Rows from block 11, named by matrix and row number. Each number is 200 + 20 x the weight over its row's rms, rounded and kept within 0 to 999. All counts start at 0. After the name is the row's rms in percent of the matrix's.
# convs0: expand pointwise conv (model.blocks.11.convs.0.weight, 336x56x1x1), inputs 0-55
convs0.17,098,198,188,174,190,171,209,215,179,188,209,248,196,179,211,181,160,214,195,225,191,178,201,162,206,196,216,197,219,220,245,201,193,237,191,212,205,200,210,216,197,226,198,183,177,188,177,202,205,181,162,215,230,174,190,208,232
convs0.18,084,192,214,170,198,202,210,178,217,187,237,183,204,190,215,198,205,213,198,237,162,190,211,194,188,165,199,180,198,218,194,168,185,216,191,175,196,206,178,202,176,197,204,176,153,213,182,204,203,223,237,198,200,200,234,255,208
convs0.19,056,217,230,157,195,209,183,227,197,163,207,228,185,196,191,197,192,211,218,191,208,192,192,223,187,185,177,189,203,162,169,187,180,222,201,187,201,211,199,210,222,200,194,225,176,183,221,237,212,224,173,179,163,177,170,169,201
convs0.20,069,225,220,193,175,194,201,191,179,196,215,217,152,187,173,200,178,177,171,189,201,227,189,218,174,219,176,236,212,181,209,188,205,205,202,198,208,199,173,178,219,203,171,218,230,250,212,194,224,171,173,187,185,188,183,192,209
convs0.21,162,202,201,244,196,205,207,175,181,207,176,214,222,180,209,198,183,209,217,211,222,209,196,208,220,167,174,179,202,193,220,180,223,211,170,185,184,186,203,194,186,165,180,229,214,227,210,180,169,177,185,205,244,211,248,211,190
convs0.22,087,195,223,186,181,206,202,205,220,180,219,206,222,209,228,204,208,164,194,217,204,218,242,167,215,211,175,179,219,195,199,232,208,163,168,225,242,189,225,188,198,204,184,197,202,192,178,185,201,224,207,211,170,226,180,207,238
convs0.23,144,196,220,190,204,218,240,206,219,168,194,218,218,196,207,180,171,197,204,189,194,200,189,219,186,199,211,176,215,164,199,227,220,208,216,213,215,209,194,209,190,156,206,174,200,193,233,162,235,157,179,200,192,232,219,220,173
convs0.24,071,214,211,220,166,234,195,186,218,211,145,188,212,197,183,192,182,175,195,195,187,224,210,221,186,217,200,205,219,225,176,178,178,205,171,202,179,209,217,205,178,160,203,226,180,218,208,212,191,214,190,204,148,185,190,226,190
convs0.25,077,231,194,195,155,244,207,194,203,212,230,160,197,192,189,219,181,180,206,214,219,212,210,184,176,190,189,194,188,187,201,233,200,214,204,219,248,196,221,208,184,214,242,192,199,176,212,188,206,184,182,204,226,209,243,185,193
convs0.26,151,184,214,225,218,207,198,177,193,184,200,218,200,168,188,211,215,202,213,197,217,198,203,245,187,205,184,190,175,205,196,229,213,184,191,210,198,231,215,174,184,202,183,188,217,180,211,168,187,163,191,214,191,207,203,255,261
convs0.27,078,198,208,197,213,192,184,198,221,218,187,220,178,190,207,228,168,200,201,197,215,194,217,208,241,211,203,181,205,228,166,185,205,216,196,182,172,205,204,143,194,230,204,198,221,190,169,174,192,170,191,218,186,193,189,222,254
convs0.28,089,206,159,195,215,196,192,218,199,204,230,186,146,204,180,155,208,185,210,178,203,184,179,218,230,194,204,174,211,189,198,217,206,173,186,205,190,201,215,213,171,192,206,166,238,203,181,166,217,215,196,192,207,166,222,213,181
convs0.29,101,210,231,196,182,182,180,199,195,176,198,233,183,216,213,205,176,205,192,176,185,213,165,162,178,188,221,202,184,200,174,194,227,196,177,197,227,206,219,180,188,142,180,183,228,184,209,217,220,205,238,189,219,186,187,205,221
convs0.30,143,212,199,244,201,199,176,222,212,197,193,209,211,182,192,216,200,198,212,219,171,216,188,234,183,182,165,182,151,180,205,167,192,188,196,227,174,159,201,227,194,187,217,241,170,189,205,208,216,181,199,182,204,188,209,177,187
convs0.31,101,202,183,215,189,188,189,192,184,178,189,168,224,164,202,196,182,218,211,163,205,180,252,216,208,237,214,221,219,199,201,218,221,199,209,196,155,189,155,165,203,194,223,221,194,205,236,183,205,204,195,205,204,203,186,218,197
convs0.32,083,206,180,201,194,202,212,170,176,157,201,156,179,218,223,191,246,233,211,196,213,173,202,187,222,173,195,220,195,182,188,210,206,230,226,193,188,184,202,213,192,166,227,204,235,202,197,165,194,209,195,193,226,199,171,215,196
convs0.33,078,196,202,199,224,189,211,193,247,223,198,170,178,223,212,189,225,176,216,209,186,221,202,193,195,228,219,184,218,201,228,206,206,192,169,201,209,222,162,233,194,211,219,194,189,207,179,232,219,259,181,184,224,207,185,192,214
convs0.34,099,263,163,149,190,188,213,196,168,213,188,189,202,201,175,220,206,185,198,207,175,201,208,174,206,244,207,197,198,219,230,236,203,190,191,195,179,194,210,187,191,188,170,207,198,191,199,210,219,188,216,206,168,212,217,184,181
convs0.35,051,204,175,202,179,185,213,208,199,211,191,194,219,242,202,228,183,187,186,184,204,225,206,229,180,215,165,210,169,206,202,233,183,211,168,191,217,193,155,180,213,195,201,200,169,193,212,192,192,181,180,149,223,196,198,193,239
convs0.36,090,202,197,146,187,160,197,203,189,200,174,202,188,182,193,198,144,213,202,243,200,180,201,186,175,211,189,186,240,202,229,211,206,213,211,187,241,201,194,227,187,219,195,198,187,200,190,182,192,183,157,182,207,200,211,204,213
convs0.37,112,208,270,223,191,199,212,206,184,206,172,179,157,175,175,190,241,187,206,200,224,198,178,204,190,190,208,190,215,193,187,194,207,188,237,184,176,228,208,204,197,207,186,182,234,183,206,180,199,199,175,219,207,208,225,224,209
convs0.38,102,217,211,195,198,216,199,188,201,211,199,195,190,191,219,187,217,234,195,180,235,235,208,225,175,216,174,202,181,212,203,217,195,226,215,173,220,177,190,171,186,206,200,155,196,183,209,221,230,216,200,199,242,158,242,183,199
convs0.39,130,194,235,182,196,203,196,201,213,194,195,204,183,194,186,202,189,195,211,251,185,192,201,229,215,213,197,175,214,214,216,182,188,202,222,216,181,177,198,175,190,202,179,187,276,193,193,249,209,205,165,185,202,221,188,218,189
convs0.40,120,213,211,233,189,209,205,197,201,199,202,181,193,202,196,196,180,221,212,193,216,220,193,196,293,226,204,234,206,175,186,199,212,195,181,191,200,229,192,180,181,199,187,226,212,177,199,171,189,183,201,206,230,178,177,216,206
convs0.41,121,200,191,196,217,187,200,212,195,181,242,214,206,243,198,173,211,183,194,215,200,194,204,208,192,203,210,214,207,199,184,210,217,156,228,189,216,216,187,217,177,224,226,213,208,193,171,224,234,243,215,214,183,221,179,214,253
convs0.42,080,207,207,201,200,201,214,217,202,212,180,183,185,180,217,222,201,229,205,200,137,181,242,213,208,216,201,178,213,209,187,193,216,162,218,185,195,221,173,213,214,168,157,179,218,208,185,203,190,228,211,195,208,206,233,181,228
convs0.43,118,219,229,188,186,243,202,188,176,206,193,238,216,175,208,190,212,188,186,183,171,194,212,199,225,212,169,184,215,219,226,161,203,199,219,224,169,223,190,181,231,231,186,170,240,213,203,207,197,189,175,179,202,202,187,199,199
convs0.44,071,197,188,217,183,152,212,200,196,216,193,219,208,205,207,212,203,215,184,174,259,191,208,222,203,231,194,213,202,216,196,198,195,253,199,196,174,175,211,201,203,250,174,211,231,203,188,229,193,187,211,210,199,237,199,199,217
convs0.45,152,197,206,197,192,228,204,199,212,204,200,204,186,180,211,202,207,231,208,219,197,196,177,213,214,166,186,196,198,238,191,194,215,182,153,187,199,147,219,193,204,206,195,147,235,156,205,222,170,215,208,198,205,176,193,222,216
convs0.46,061,230,172,196,211,221,200,205,205,187,228,223,218,164,204,189,237,190,214,221,172,226,221,190,187,233,207,177,179,185,227,195,231,223,211,196,189,208,179,207,204,186,205,189,196,193,179,245,164,193,194,213,164,202,172,186,219
convs0.47,093,217,198,199,195,198,218,159,181,189,234,199,204,239,188,189,219,214,204,168,207,180,166,198,208,186,221,185,197,230,193,172,233,182,200,192,195,212,189,207,200,166,164,189,196,191,191,205,212,177,221,161,183,166,189,196,156
convs0.48,103,202,213,187,175,217,206,198,233,171,185,217,223,243,167,197,202,198,225,170,192,183,194,230,194,192,212,195,189,147,184,195,192,190,180,214,181,201,210,185,173,193,190,225,229,185,228,233,206,181,181,175,221,179,198,226,188
convs0.49,073,196,196,169,190,180,209,184,186,197,205,218,177,198,210,191,176,209,172,171,218,154,193,200,198,213,181,202,224,228,162,184,184,222,197,213,245,187,230,229,203,206,209,209,168,208,208,216,184,209,170,171,195,205,245,191,185
convs0.50,165,186,219,208,193,219,198,168,198,169,184,166,183,158,205,197,215,205,213,248,186,206,176,213,201,204,234,209,208,215,213,225,189,161,233,198,242,193,228,212,186,179,207,196,198,166,187,185,207,180,208,198,217,201,191,220,170
convs0.51,116,191,193,199,233,239,208,179,180,202,183,217,190,226,194,190,189,206,207,237,183,217,177,233,170,203,203,191,199,213,205,194,179,199,202,138,204,218,230,198,185,197,163,215,218,197,191,202,171,234,197,217,226,229,202,192,223
convs0.52,062,198,214,202,205,193,172,208,220,227,183,179,184,209,190,203,188,205,249,192,229,204,171,185,197,203,217,199,235,201,220,195,183,196,173,212,208,213,198,254,191,209,181,207,210,199,162,204,230,247,210,209,177,178,194,178,167
convs0.53,128,229,206,208,192,230,200,202,206,198,183,183,194,163,192,217,225,206,196,229,198,189,166,218,217,183,217,184,184,214,224,193,195,187,222,189,230,200,228,206,178,162,200,186,214,190,199,151,219,165,231,200,229,231,216,205,169
convs0.54,114,185,217,224,182,192,210,162,179,231,220,224,184,195,173,166,238,199,215,189,213,177,213,215,212,183,236,189,185,200,216,225,200,175,181,222,199,216,214,224,211,222,166,182,201,193,202,225,229,193,218,177,210,219,195,212,235
convs0.55,164,185,214,208,179,212,178,181,209,206,191,206,209,172,189,189,180,184,202,205,203,189,207,241,168,205,199,202,189,204,232,209,220,216,203,200,195,218,190,210,201,199,182,187,148,201,214,153,223,149,180,221,208,200,186,248,229
convs0.56,093,228,234,202,223,228,173,173,209,169,177,192,208,168,204,216,203,205,211,223,223,213,224,233,204,200,207,201,179,224,200,207,190,183,186,228,186,183,213,174,219,208,186,203,250,189,203,209,215,206,152,213,178,210,184,172,184
convs0.57,116,211,184,204,174,179,199,238,177,205,221,196,173,184,208,174,191,232,180,192,159,181,195,185,231,193,192,236,205,194,257,184,196,198,209,208,207,191,232,219,188,220,167,206,185,193,216,220,196,201,202,228,226,183,210,172,200
convs0.58,077,217,212,201,166,203,179,183,200,218,205,167,211,199,176,227,162,183,198,181,209,207,222,202,218,231,191,202,227,198,214,220,170,182,247,218,212,235,193,212,216,230,182,214,227,189,197,209,220,199,178,161,231,210,201,201,221
convs0.59,138,205,184,205,197,184,210,208,189,246,201,227,208,192,210,212,210,214,207,163,244,229,199,152,210,181,194,172,209,199,191,194,230,209,210,203,177,203,167,179,213,230,178,156,203,205,183,182,187,203,220,197,192,203,236,193,226
convs0.60,087,226,206,202,210,193,187,239,198,191,221,178,187,220,167,173,182,203,183,228,225,204,192,218,225,172,188,234,198,192,171,172,227,215,218,204,159,216,187,221,188,183,202,213,207,213,189,211,206,206,152,207,187,167,198,205,232
convs0.61,086,199,185,195,211,198,225,194,173,213,207,198,202,189,153,212,188,198,194,186,226,240,241,206,212,209,186,208,197,198,196,178,188,208,185,221,160,178,200,241,154,197,206,180,187,204,231,229,230,183,196,189,208,204,217,241,210
convs0.62,127,218,178,210,190,195,196,182,166,209,221,235,219,211,216,205,237,210,206,215,201,218,188,164,170,190,191,220,202,195,191,180,200,175,173,163,197,213,195,202,201,194,177,228,191,184,195,184,168,222,247,201,198,177,215,207,249
convs0.63,128,202,213,176,196,181,222,220,234,201,184,189,183,188,231,218,217,194,231,211,163,204,200,191,186,183,183,211,207,175,182,202,203,182,207,187,157,154,175,202,176,157,171,185,197,199,185,191,200,222,165,217,170,209,209,214,210
convs0.64,122,201,202,178,191,211,206,221,163,187,217,189,197,185,219,172,193,172,217,214,194,178,197,205,164,211,214,176,183,222,248,188,184,152,207,192,174,208,211,203,169,183,157,188,200,183,190,226,203,200,222,233,194,180,196,174,202
convs0.65,101,185,201,165,177,204,145,199,191,193,197,198,237,216,186,201,200,197,180,192,199,223,183,226,181,195,231,222,201,204,142,206,208,224,196,223,188,199,217,179,191,182,180,228,172,227,188,172,207,226,173,201,216,187,202,217,213
convs0.66,070,203,212,196,201,188,202,193,228,183,207,201,204,231,161,193,220,203,230,198,167,222,179,202,174,171,223,203,205,229,208,175,185,179,208,148,192,197,201,199,203,205,156,208,193,199,214,207,187,244,154,211,207,202,205,180,229
convs0.67,156,202,216,167,218,224,195,186,207,185,204,180,202,227,179,211,161,194,229,185,186,195,215,234,239,196,199,183,221,181,254,191,213,211,221,187,233,191,204,172,187,170,206,167,188,194,213,225,218,205,200,181,188,200,177,187,178
convs0.68,102,202,198,208,218,226,224,208,180,191,210,220,210,225,223,213,216,229,222,196,212,208,201,190,207,221,189,166,216,198,193,184,220,215,187,213,223,190,159,214,211,230,187,145,187,205,173,164,213,168,211,176,223,212,239,201,199
convs0.69,064,189,195,187,210,218,226,195,182,205,185,179,220,202,207,216,175,216,222,182,186,173,226,223,195,215,195,198,169,174,201,208,192,224,191,160,164,193,221,179,157,215,187,190,178,197,225,214,193,172,215,195,226,237,210,176,236
convs0.70,083,171,218,218,211,186,226,201,182,220,225,221,211,206,193,180,173,188,224,218,159,204,206,213,159,198,201,158,226,241,217,179,222,183,178,196,197,199,173,186,208,195,186,204,216,167,186,208,201,231,196,194,191,233,201,204,231
convs0.71,075,221,213,199,189,225,209,213,167,209,195,179,171,188,211,175,183,173,216,207,237,183,223,178,194,222,192,198,204,195,180,219,172,220,225,196,236,233,197,198,172,175,190,181,198,176,191,168,173,171,179,236,206,179,180,199,207
convs0.72,088,209,212,202,179,210,197,209,204,199,200,208,177,223,221,152,215,208,238,202,212,221,151,181,213,181,201,209,180,202,224,167,207,184,215,200,176,198,204,226,194,221,193,191,228,221,180,168,185,211,173,184,220,194,203,224,150
convs0.73,067,209,238,166,197,203,201,200,205,178,201,194,180,209,172,182,172,217,206,171,215,208,192,200,187,223,178,185,173,158,209,203,176,171,170,214,168,222,196,237,189,212,218,231,200,217,200,225,237,206,207,212,177,165,201,207,196
convs0.74,113,183,181,206,206,234,177,226,176,205,206,157,210,200,216,239,187,199,222,207,179,166,179,192,164,204,211,203,209,195,204,224,214,183,219,200,203,167,202,180,183,224,206,181,227,205,230,178,175,174,159,198,223,216,213,213,210
convs0.75,126,197,200,223,200,224,216,199,203,185,198,210,185,199,198,222,201,201,193,216,219,214,194,167,217,202,210,223,202,217,157,188,186,157,207,203,188,159,214,161,209,205,197,215,261,188,208,196,220,243,204,188,172,194,195,193,240
convs0.76,073,228,148,183,198,205,167,205,196,206,204,220,218,217,213,205,216,203,191,208,217,229,216,215,204,152,206,173,201,204,222,222,185,251,157,183,180,195,217,196,199,203,215,170,202,215,172,161,198,198,195,183,187,210,195,188,191
convs0.77,084,198,205,203,231,207,200,160,172,201,187,181,195,168,191,173,227,199,219,248,173,176,218,226,195,207,173,201,199,164,172,186,165,178,183,209,194,207,196,190,195,172,216,212,195,190,223,226,218,206,201,214,219,175,215,202,233
convs0.78,086,209,182,148,196,192,206,229,224,220,210,188,215,211,179,184,235,194,173,150,209,216,157,222,205,199,210,198,222,188,228,188,205,226,204,189,198,190,206,227,178,179,173,208,189,198,197,235,212,210,193,204,229,225,211,209,180
convs0.79,157,193,211,222,210,197,171,175,194,196,212,215,164,240,175,193,186,196,215,201,210,188,194,205,191,193,177,203,193,190,217,183,190,163,184,205,231,229,196,222,184,156,197,206,185,226,204,254,190,164,206,195,243,207,190,180,196
convs0.80,101,230,176,211,184,208,175,214,211,175,171,198,179,167,207,235,224,198,206,191,202,198,204,172,231,191,190,195,188,204,202,173,220,252,190,216,190,207,191,211,196,175,195,236,198,207,216,209,164,204,218,166,215,170,204,236,182
convs0.81,090,206,220,194,184,189,190,196,214,179,177,176,184,165,199,213,194,192,203,189,169,198,254,205,198,223,222,189,218,179,197,203,239,172,203,198,227,200,215,199,220,206,225,189,189,171,198,167,257,218,205,183,209,196,210,235,190
convs0.82,056,217,153,184,192,180,223,187,199,212,183,208,187,178,176,185,183,224,206,174,200,189,248,214,226,220,209,222,191,188,167,175,240,203,214,196,205,202,184,190,187,182,190,181,196,251,211,212,231,207,208,183,203,223,179,189,186
convs0.83,098,214,206,203,199,199,182,215,208,186,220,177,236,182,195,180,214,171,237,223,193,169,178,206,180,182,181,198,210,208,227,203,186,204,208,177,208,198,241,202,145,170,209,195,227,194,208,163,186,195,177,185,189,164,214,216,217
convs0.84,067,221,196,207,203,146,200,213,194,211,188,216,196,187,249,213,191,187,195,164,186,174,172,195,214,225,214,249,226,225,237,222,197,211,203,184,188,180,200,225,196,240,196,190,196,190,199,195,209,183,204,197,212,212,227,189,225
convs0.85,072,203,182,209,181,186,174,213,202,189,197,168,178,167,165,210,201,154,195,162,183,236,192,177,178,188,175,214,214,194,225,240,195,221,176,189,226,202,197,213,191,181,199,194,189,218,218,172,185,198,193,217,215,201,217,184,238
convs0.86,093,210,212,206,208,217,203,229,186,228,185,219,180,182,235,174,207,211,172,178,232,193,186,241,162,232,204,215,183,202,210,248,214,215,203,180,190,182,177,201,175,237,203,194,193,198,197,225,211,190,191,218,216,179,224,211,220
convs0.87,103,215,198,200,206,164,185,190,216,168,174,192,192,176,186,189,187,226,197,154,207,175,227,191,195,205,211,183,179,182,184,174,197,197,199,208,206,213,186,175,176,162,202,194,196,193,207,242,214,209,210,213,266,204,183,195,225
convs0.88,102,208,198,212,207,208,220,183,214,189,225,205,222,199,256,196,210,201,243,212,140,210,197,204,191,208,185,168,206,200,189,196,184,192,228,145,211,227,180,201,212,214,204,194,222,177,214,193,183,227,204,195,176,210,213,180,207
convs0.89,099,210,202,203,199,203,184,209,199,198,172,200,221,200,176,203,162,222,206,180,190,180,197,198,184,247,185,181,185,205,216,188,183,159,205,185,227,191,199,232,190,159,190,221,187,198,216,247,194,193,235,166,189,236,200,211,221
convs0.90,143,211,189,214,227,239,209,203,211,186,200,229,224,185,193,200,192,203,200,195,175,197,197,207,219,179,196,180,188,188,183,197,192,249,216,176,233,216,179,190,222,198,219,208,210,196,204,158,212,164,168,213,188,179,205,255,173
convs0.91,068,216,188,196,193,147,193,210,172,230,183,203,175,197,193,194,205,197,167,178,192,175,185,228,188,234,184,192,244,195,225,226,200,195,205,198,202,197,199,182,202,242,181,214,204,210,214,195,170,209,170,182,191,219,247,183,199
convs0.92,091,230,202,222,225,214,176,177,151,239,205,160,185,206,203,165,231,176,199,185,216,215,206,201,187,207,191,216,208,207,198,198,218,174,208,156,190,177,190,192,192,227,211,186,189,232,207,229,189,192,223,188,216,185,190,213,223
convs0.93,091,236,253,166,200,236,186,243,187,199,198,212,199,202,207,193,199,230,217,237,197,213,199,204,157,219,226,216,200,199,195,184,171,205,205,182,182,206,179,197,189,186,230,193,202,211,210,177,217,199,232,207,219,195,192,212,233
convs0.94,101,205,192,187,207,219,186,202,206,190,207,236,231,190,207,180,191,201,199,185,144,219,172,231,191,194,193,177,208,205,207,224,185,204,201,156,173,186,228,205,203,165,164,215,199,219,219,185,197,206,161,233,184,182,222,197,215
convs0.95,111,179,205,184,158,211,192,179,207,174,195,168,218,208,187,186,221,182,213,198,229,213,201,186,177,184,190,216,208,201,189,183,207,197,199,189,199,220,184,225,196,174,192,136,149,238,207,187,207,201,211,197,182,178,203,163,198
convs0.96,095,208,207,197,196,199,213,223,185,234,171,243,163,175,214,160,196,227,180,164,210,184,208,210,176,211,209,236,204,209,214,211,195,211,163,157,202,191,180,186,199,227,193,205,201,216,202,231,207,192,222,229,206,186,192,207,180
convs0.97,107,209,210,200,179,187,162,216,211,193,151,227,189,229,194,173,197,212,226,200,209,228,188,164,184,218,185,196,185,199,173,203,222,179,253,186,188,215,212,197,192,215,194,168,181,207,187,202,202,180,165,215,201,216,170,181,187
convs0.98,114,220,207,229,233,172,206,181,224,227,183,198,179,218,204,181,194,224,191,172,160,204,193,194,216,227,175,217,183,198,230,225,196,220,152,211,209,193,161,176,184,235,213,195,201,207,190,180,179,191,191,189,204,191,221,209,177
convs0.99,083,217,193,198,183,158,193,198,195,228,195,195,197,205,217,180,171,199,197,183,202,166,188,199,210,230,193,212,210,219,193,205,216,181,228,179,219,150,200,218,176,233,180,209,210,191,234,188,197,193,145,195,205,240,227,192,213
convs0.100,118,205,194,175,172,184,199,203,195,227,236,222,223,195,178,188,158,202,217,173,221,237,139,212,223,185,211,200,187,209,212,195,224,193,206,183,197,209,184,205,180,206,177,187,171,213,208,200,192,204,204,199,236,188,215,190,156
convs0.101,102,161,241,241,211,197,191,180,227,196,208,185,190,193,197,223,192,199,203,169,202,212,219,187,216,217,206,199,233,199,187,183,226,195,234,210,184,181,206,160,229,194,211,195,204,202,182,202,179,196,228,190,223,160,210,153,208
convs0.102,102,222,225,191,218,205,189,215,208,169,207,231,219,194,204,180,205,189,197,214,181,216,208,191,196,197,210,178,228,181,165,219,199,238,242,187,201,236,195,194,204,202,212,206,236,181,166,162,222,179,171,178,188,189,234,209,186
convs0.103,131,212,193,189,173,223,227,213,167,219,186,203,192,214,215,142,226,249,169,187,228,171,159,207,205,193,227,218,194,187,206,223,220,207,197,187,197,179,180,219,186,219,195,205,196,217,203,218,183,178,211,211,198,173,203,210,198
convs0.104,104,170,212,226,179,196,181,152,218,218,221,185,209,202,204,178,203,200,174,170,196,201,219,209,178,193,172,204,188,222,168,234,199,207,181,205,180,192,231,210,205,215,209,238,215,197,191,190,243,185,172,204,217,184,168,227,199
convs0.105,071,186,209,204,222,189,219,219,185,190,197,189,216,195,199,214,208,193,184,158,205,214,195,253,223,178,235,203,216,199,211,195,201,205,212,186,183,172,208,218,196,177,219,218,182,170,219,219,227,218,153,217,200,204,238,243,211
convs0.106,141,204,208,225,191,196,181,208,217,141,198,193,183,196,190,218,216,211,229,223,169,185,189,204,183,207,209,224,170,193,189,207,176,211,217,202,193,208,213,219,170,147,185,220,204,170,194,201,194,164,204,176,203,170,207,226,168
convs0.107,086,207,169,229,171,187,185,214,216,206,219,179,191,181,211,192,185,189,209,216,203,203,177,189,180,227,229,234,226,189,200,207,240,198,194,231,193,220,182,196,197,188,195,190,176,239,183,184,239,175,199,188,177,146,209,202,198
convs0.108,094,200,234,183,222,187,192,197,206,171,252,192,201,209,194,231,201,198,165,210,207,155,210,177,195,200,202,193,226,180,219,201,205,198,185,201,193,175,162,182,213,181,178,187,176,203,166,212,219,181,214,174,198,179,233,228,188
convs0.109,073,206,189,194,240,167,213,221,200,215,169,200,187,207,195,207,197,203,190,199,199,197,204,209,200,208,163,191,228,195,178,173,200,207,156,193,223,204,196,167,218,191,162,201,165,202,180,203,175,164,182,176,166,157,203,216,222
convs0.110,084,249,186,188,179,220,208,235,209,224,191,197,189,183,244,201,187,162,193,182,185,188,205,176,204,222,227,241,218,198,196,207,186,189,211,166,214,171,171,178,193,211,200,192,211,189,206,178,188,163,202,216,215,194,234,206,199
convs0.111,061,229,224,206,216,171,226,233,191,189,192,210,218,201,195,202,225,215,183,173,203,197,219,226,216,200,208,179,243,208,180,178,225,170,160,191,210,216,213,222,194,183,227,233,179,216,181,159,191,188,219,197,197,215,176,196,217
convs0.112,118,205,190,199,178,200,155,189,184,231,202,229,217,176,174,182,199,177,205,202,178,192,204,212,244,220,206,220,195,203,150,209,211,197,184,205,205,216,205,179,183,210,212,199,186,202,208,165,197,153,202,231,154,190,187,194,181
convs0.113,050,209,187,231,181,195,224,189,197,206,189,224,194,179,195,194,182,215,202,180,218,181,191,252,208,217,194,225,217,212,189,194,205,167,196,187,258,210,216,219,198,208,181,231,165,189,201,193,166,188,178,183,170,195,226,174,184
convs0.114,087,196,218,219,173,220,195,179,214,207,232,208,195,247,179,198,199,228,195,191,162,202,185,196,167,173,202,199,193,190,233,216,185,173,202,213,189,188,221,214,177,170,192,202,181,190,214,235,210,206,188,181,214,187,154,184,239
convs0.115,073,205,210,213,188,183,190,219,225,201,174,192,183,209,203,165,191,241,183,196,196,179,198,188,222,200,203,157,180,211,161,171,197,173,200,210,194,204,198,220,221,204,243,174,220,169,200,229,177,216,198,185,156,215,194,222,192
convs0.116,061,237,218,223,172,207,189,197,154,195,187,200,200,185,189,200,175,198,219,201,200,221,192,205,145,209,212,224,203,223,214,150,201,191,217,225,181,157,204,235,186,199,187,213,232,210,223,201,207,214,216,204,206,204,184,212,219
convs0.117,088,234,212,201,175,237,180,236,219,193,182,186,163,186,186,174,207,200,167,207,192,213,203,199,217,200,178,188,190,213,185,200,181,197,211,213,237,232,175,197,172,179,180,173,197,156,161,213,209,201,194,195,219,217,221,192,186
convs0.118,120,216,156,189,220,191,198,231,188,191,233,216,196,239,200,180,210,222,188,198,166,210,188,220,223,215,209,219,192,170,252,206,188,211,194,226,200,169,196,221,184,221,203,203,201,200,217,247,174,215,182,186,200,186,215,213,204
convs0.119,078,229,203,225,207,168,225,209,188,220,180,259,194,197,219,173,193,213,171,188,197,187,176,215,177,206,193,223,199,230,217,221,186,226,165,187,222,190,191,183,163,194,219,182,165,179,185,193,214,212,187,183,207,198,211,201,186
convs0.120,068,200,220,178,195,174,244,200,201,213,198,216,213,192,198,197,221,210,163,179,190,166,188,194,198,213,152,225,218,208,209,195,212,229,201,189,239,204,182,226,176,183,180,200,164,167,217,210,200,215,184,186,212,181,225,164,206
convs0.121,103,203,187,201,196,198,200,184,221,225,171,203,211,205,227,195,195,190,213,210,145,200,190,177,203,182,163,196,204,192,200,203,212,166,167,163,186,210,183,206,195,159,161,206,226,219,220,215,174,206,194,203,165,191,227,172,223
convs0.122,142,197,186,210,212,219,211,205,197,184,232,194,240,216,218,186,209,181,194,141,223,195,178,193,204,215,221,208,201,204,181,214,207,165,212,208,190,211,199,194,226,167,189,213,146,196,196,190,184,225,163,228,218,186,230,194,186
convs0.123,078,224,225,214,238,168,206,216,194,191,197,206,218,160,191,189,211,194,175,182,165,163,197,224,219,194,183,190,219,229,224,210,221,217,189,198,213,196,202,232,194,199,200,204,191,176,223,220,200,238,199,235,187,230,211,165,187
convs0.124,139,220,212,190,199,193,162,210,205,189,204,204,167,199,182,233,219,190,170,246,178,206,237,177,156,198,187,181,216,196,194,199,191,204,211,192,193,177,243,175,215,201,216,169,213,176,184,225,212,188,188,200,212,174,183,182,222
convs0.125,058,204,183,161,209,190,248,214,218,177,222,227,202,201,197,194,191,190,170,211,174,218,192,188,189,222,215,181,212,202,209,216,199,157,190,204,191,205,203,225,205,181,208,170,188,169,187,232,186,207,197,180,209,160,167,172,234
convs0.126,080,205,217,163,204,195,215,192,213,211,205,230,177,211,184,203,166,214,194,170,210,199,181,225,201,244,190,220,215,233,211,221,226,214,217,189,216,181,176,187,209,207,198,206,160,176,216,141,223,206,198,198,222,185,187,198,220
convs0.127,049,199,201,209,198,168,216,195,225,177,171,179,213,159,183,199,202,172,205,197,234,212,214,211,184,200,199,213,200,185,228,186,180,223,181,194,145,201,214,238,197,176,229,175,210,187,245,194,185,198,189,198,211,197,177,217,226
convs0.128,050,210,232,189,174,187,189,221,200,173,180,182,166,190,216,176,209,209,176,216,200,175,212,226,166,193,198,219,226,214,175,205,189,214,185,211,214,195,182,172,170,189,223,221,194,181,197,217,179,198,205,174,235,181,221,163,238
convs0.129,088,218,208,159,192,158,246,213,176,190,210,257,195,212,195,169,171,208,185,208,184,195,187,203,208,172,202,215,222,201,206,181,229,226,193,201,210,186,209,194,215,239,193,210,183,212,167,179,198,185,186,210,189,178,187,186,206
convs0.130,085,190,177,213,215,184,220,186,212,176,206,184,188,205,211,194,193,174,183,192,225,183,204,209,199,219,199,180,242,206,225,209,204,197,217,180,244,176,207,222,173,225,182,213,190,201,220,239,162,192,148,185,211,197,239,191,206
convs0.131,084,200,212,204,211,181,220,210,205,179,198,205,225,207,233,190,198,208,217,185,209,234,163,180,216,190,220,202,224,158,206,206,215,199,205,205,204,148,228,212,219,153,232,212,175,211,208,165,204,222,210,183,186,214,211,228,185
convs0.132,092,195,208,152,190,220,224,220,194,207,194,197,217,239,228,177,196,222,241,206,177,208,214,189,169,200,214,181,184,221,233,198,178,199,187,181,209,215,186,217,216,173,154,233,201,218,213,218,172,214,220,208,184,207,188,203,212
convs0.133,067,199,211,171,180,192,235,217,196,206,171,237,188,191,231,173,178,189,209,202,165,194,206,198,199,190,187,206,242,215,213,221,198,197,170,192,243,173,214,194,198,227,198,228,207,183,156,220,199,216,178,202,223,180,189,180,213
convs0.134,065,204,221,173,175,148,193,207,225,200,205,218,225,199,179,209,203,211,171,204,184,179,179,221,230,204,216,197,213,230,195,194,222,221,181,239,227,207,216,219,168,218,199,207,194,175,183,176,189,213,214,199,167,242,199,188,189
convs0.135,132,182,207,184,201,209,172,207,217,178,204,208,217,178,234,185,211,192,203,218,171,210,178,241,191,209,230,172,196,186,190,244,184,234,206,197,211,219,206,206,198,180,186,205,209,217,167,158,216,186,151,216,216,210,220,218,188
convs0.136,116,202,217,221,177,212,176,211,216,197,193,225,174,188,205,233,184,221,181,229,159,181,167,175,220,205,203,188,198,213,196,197,187,175,200,212,209,194,209,214,219,185,190,175,172,221,198,186,225,167,207,167,255,202,196,183,169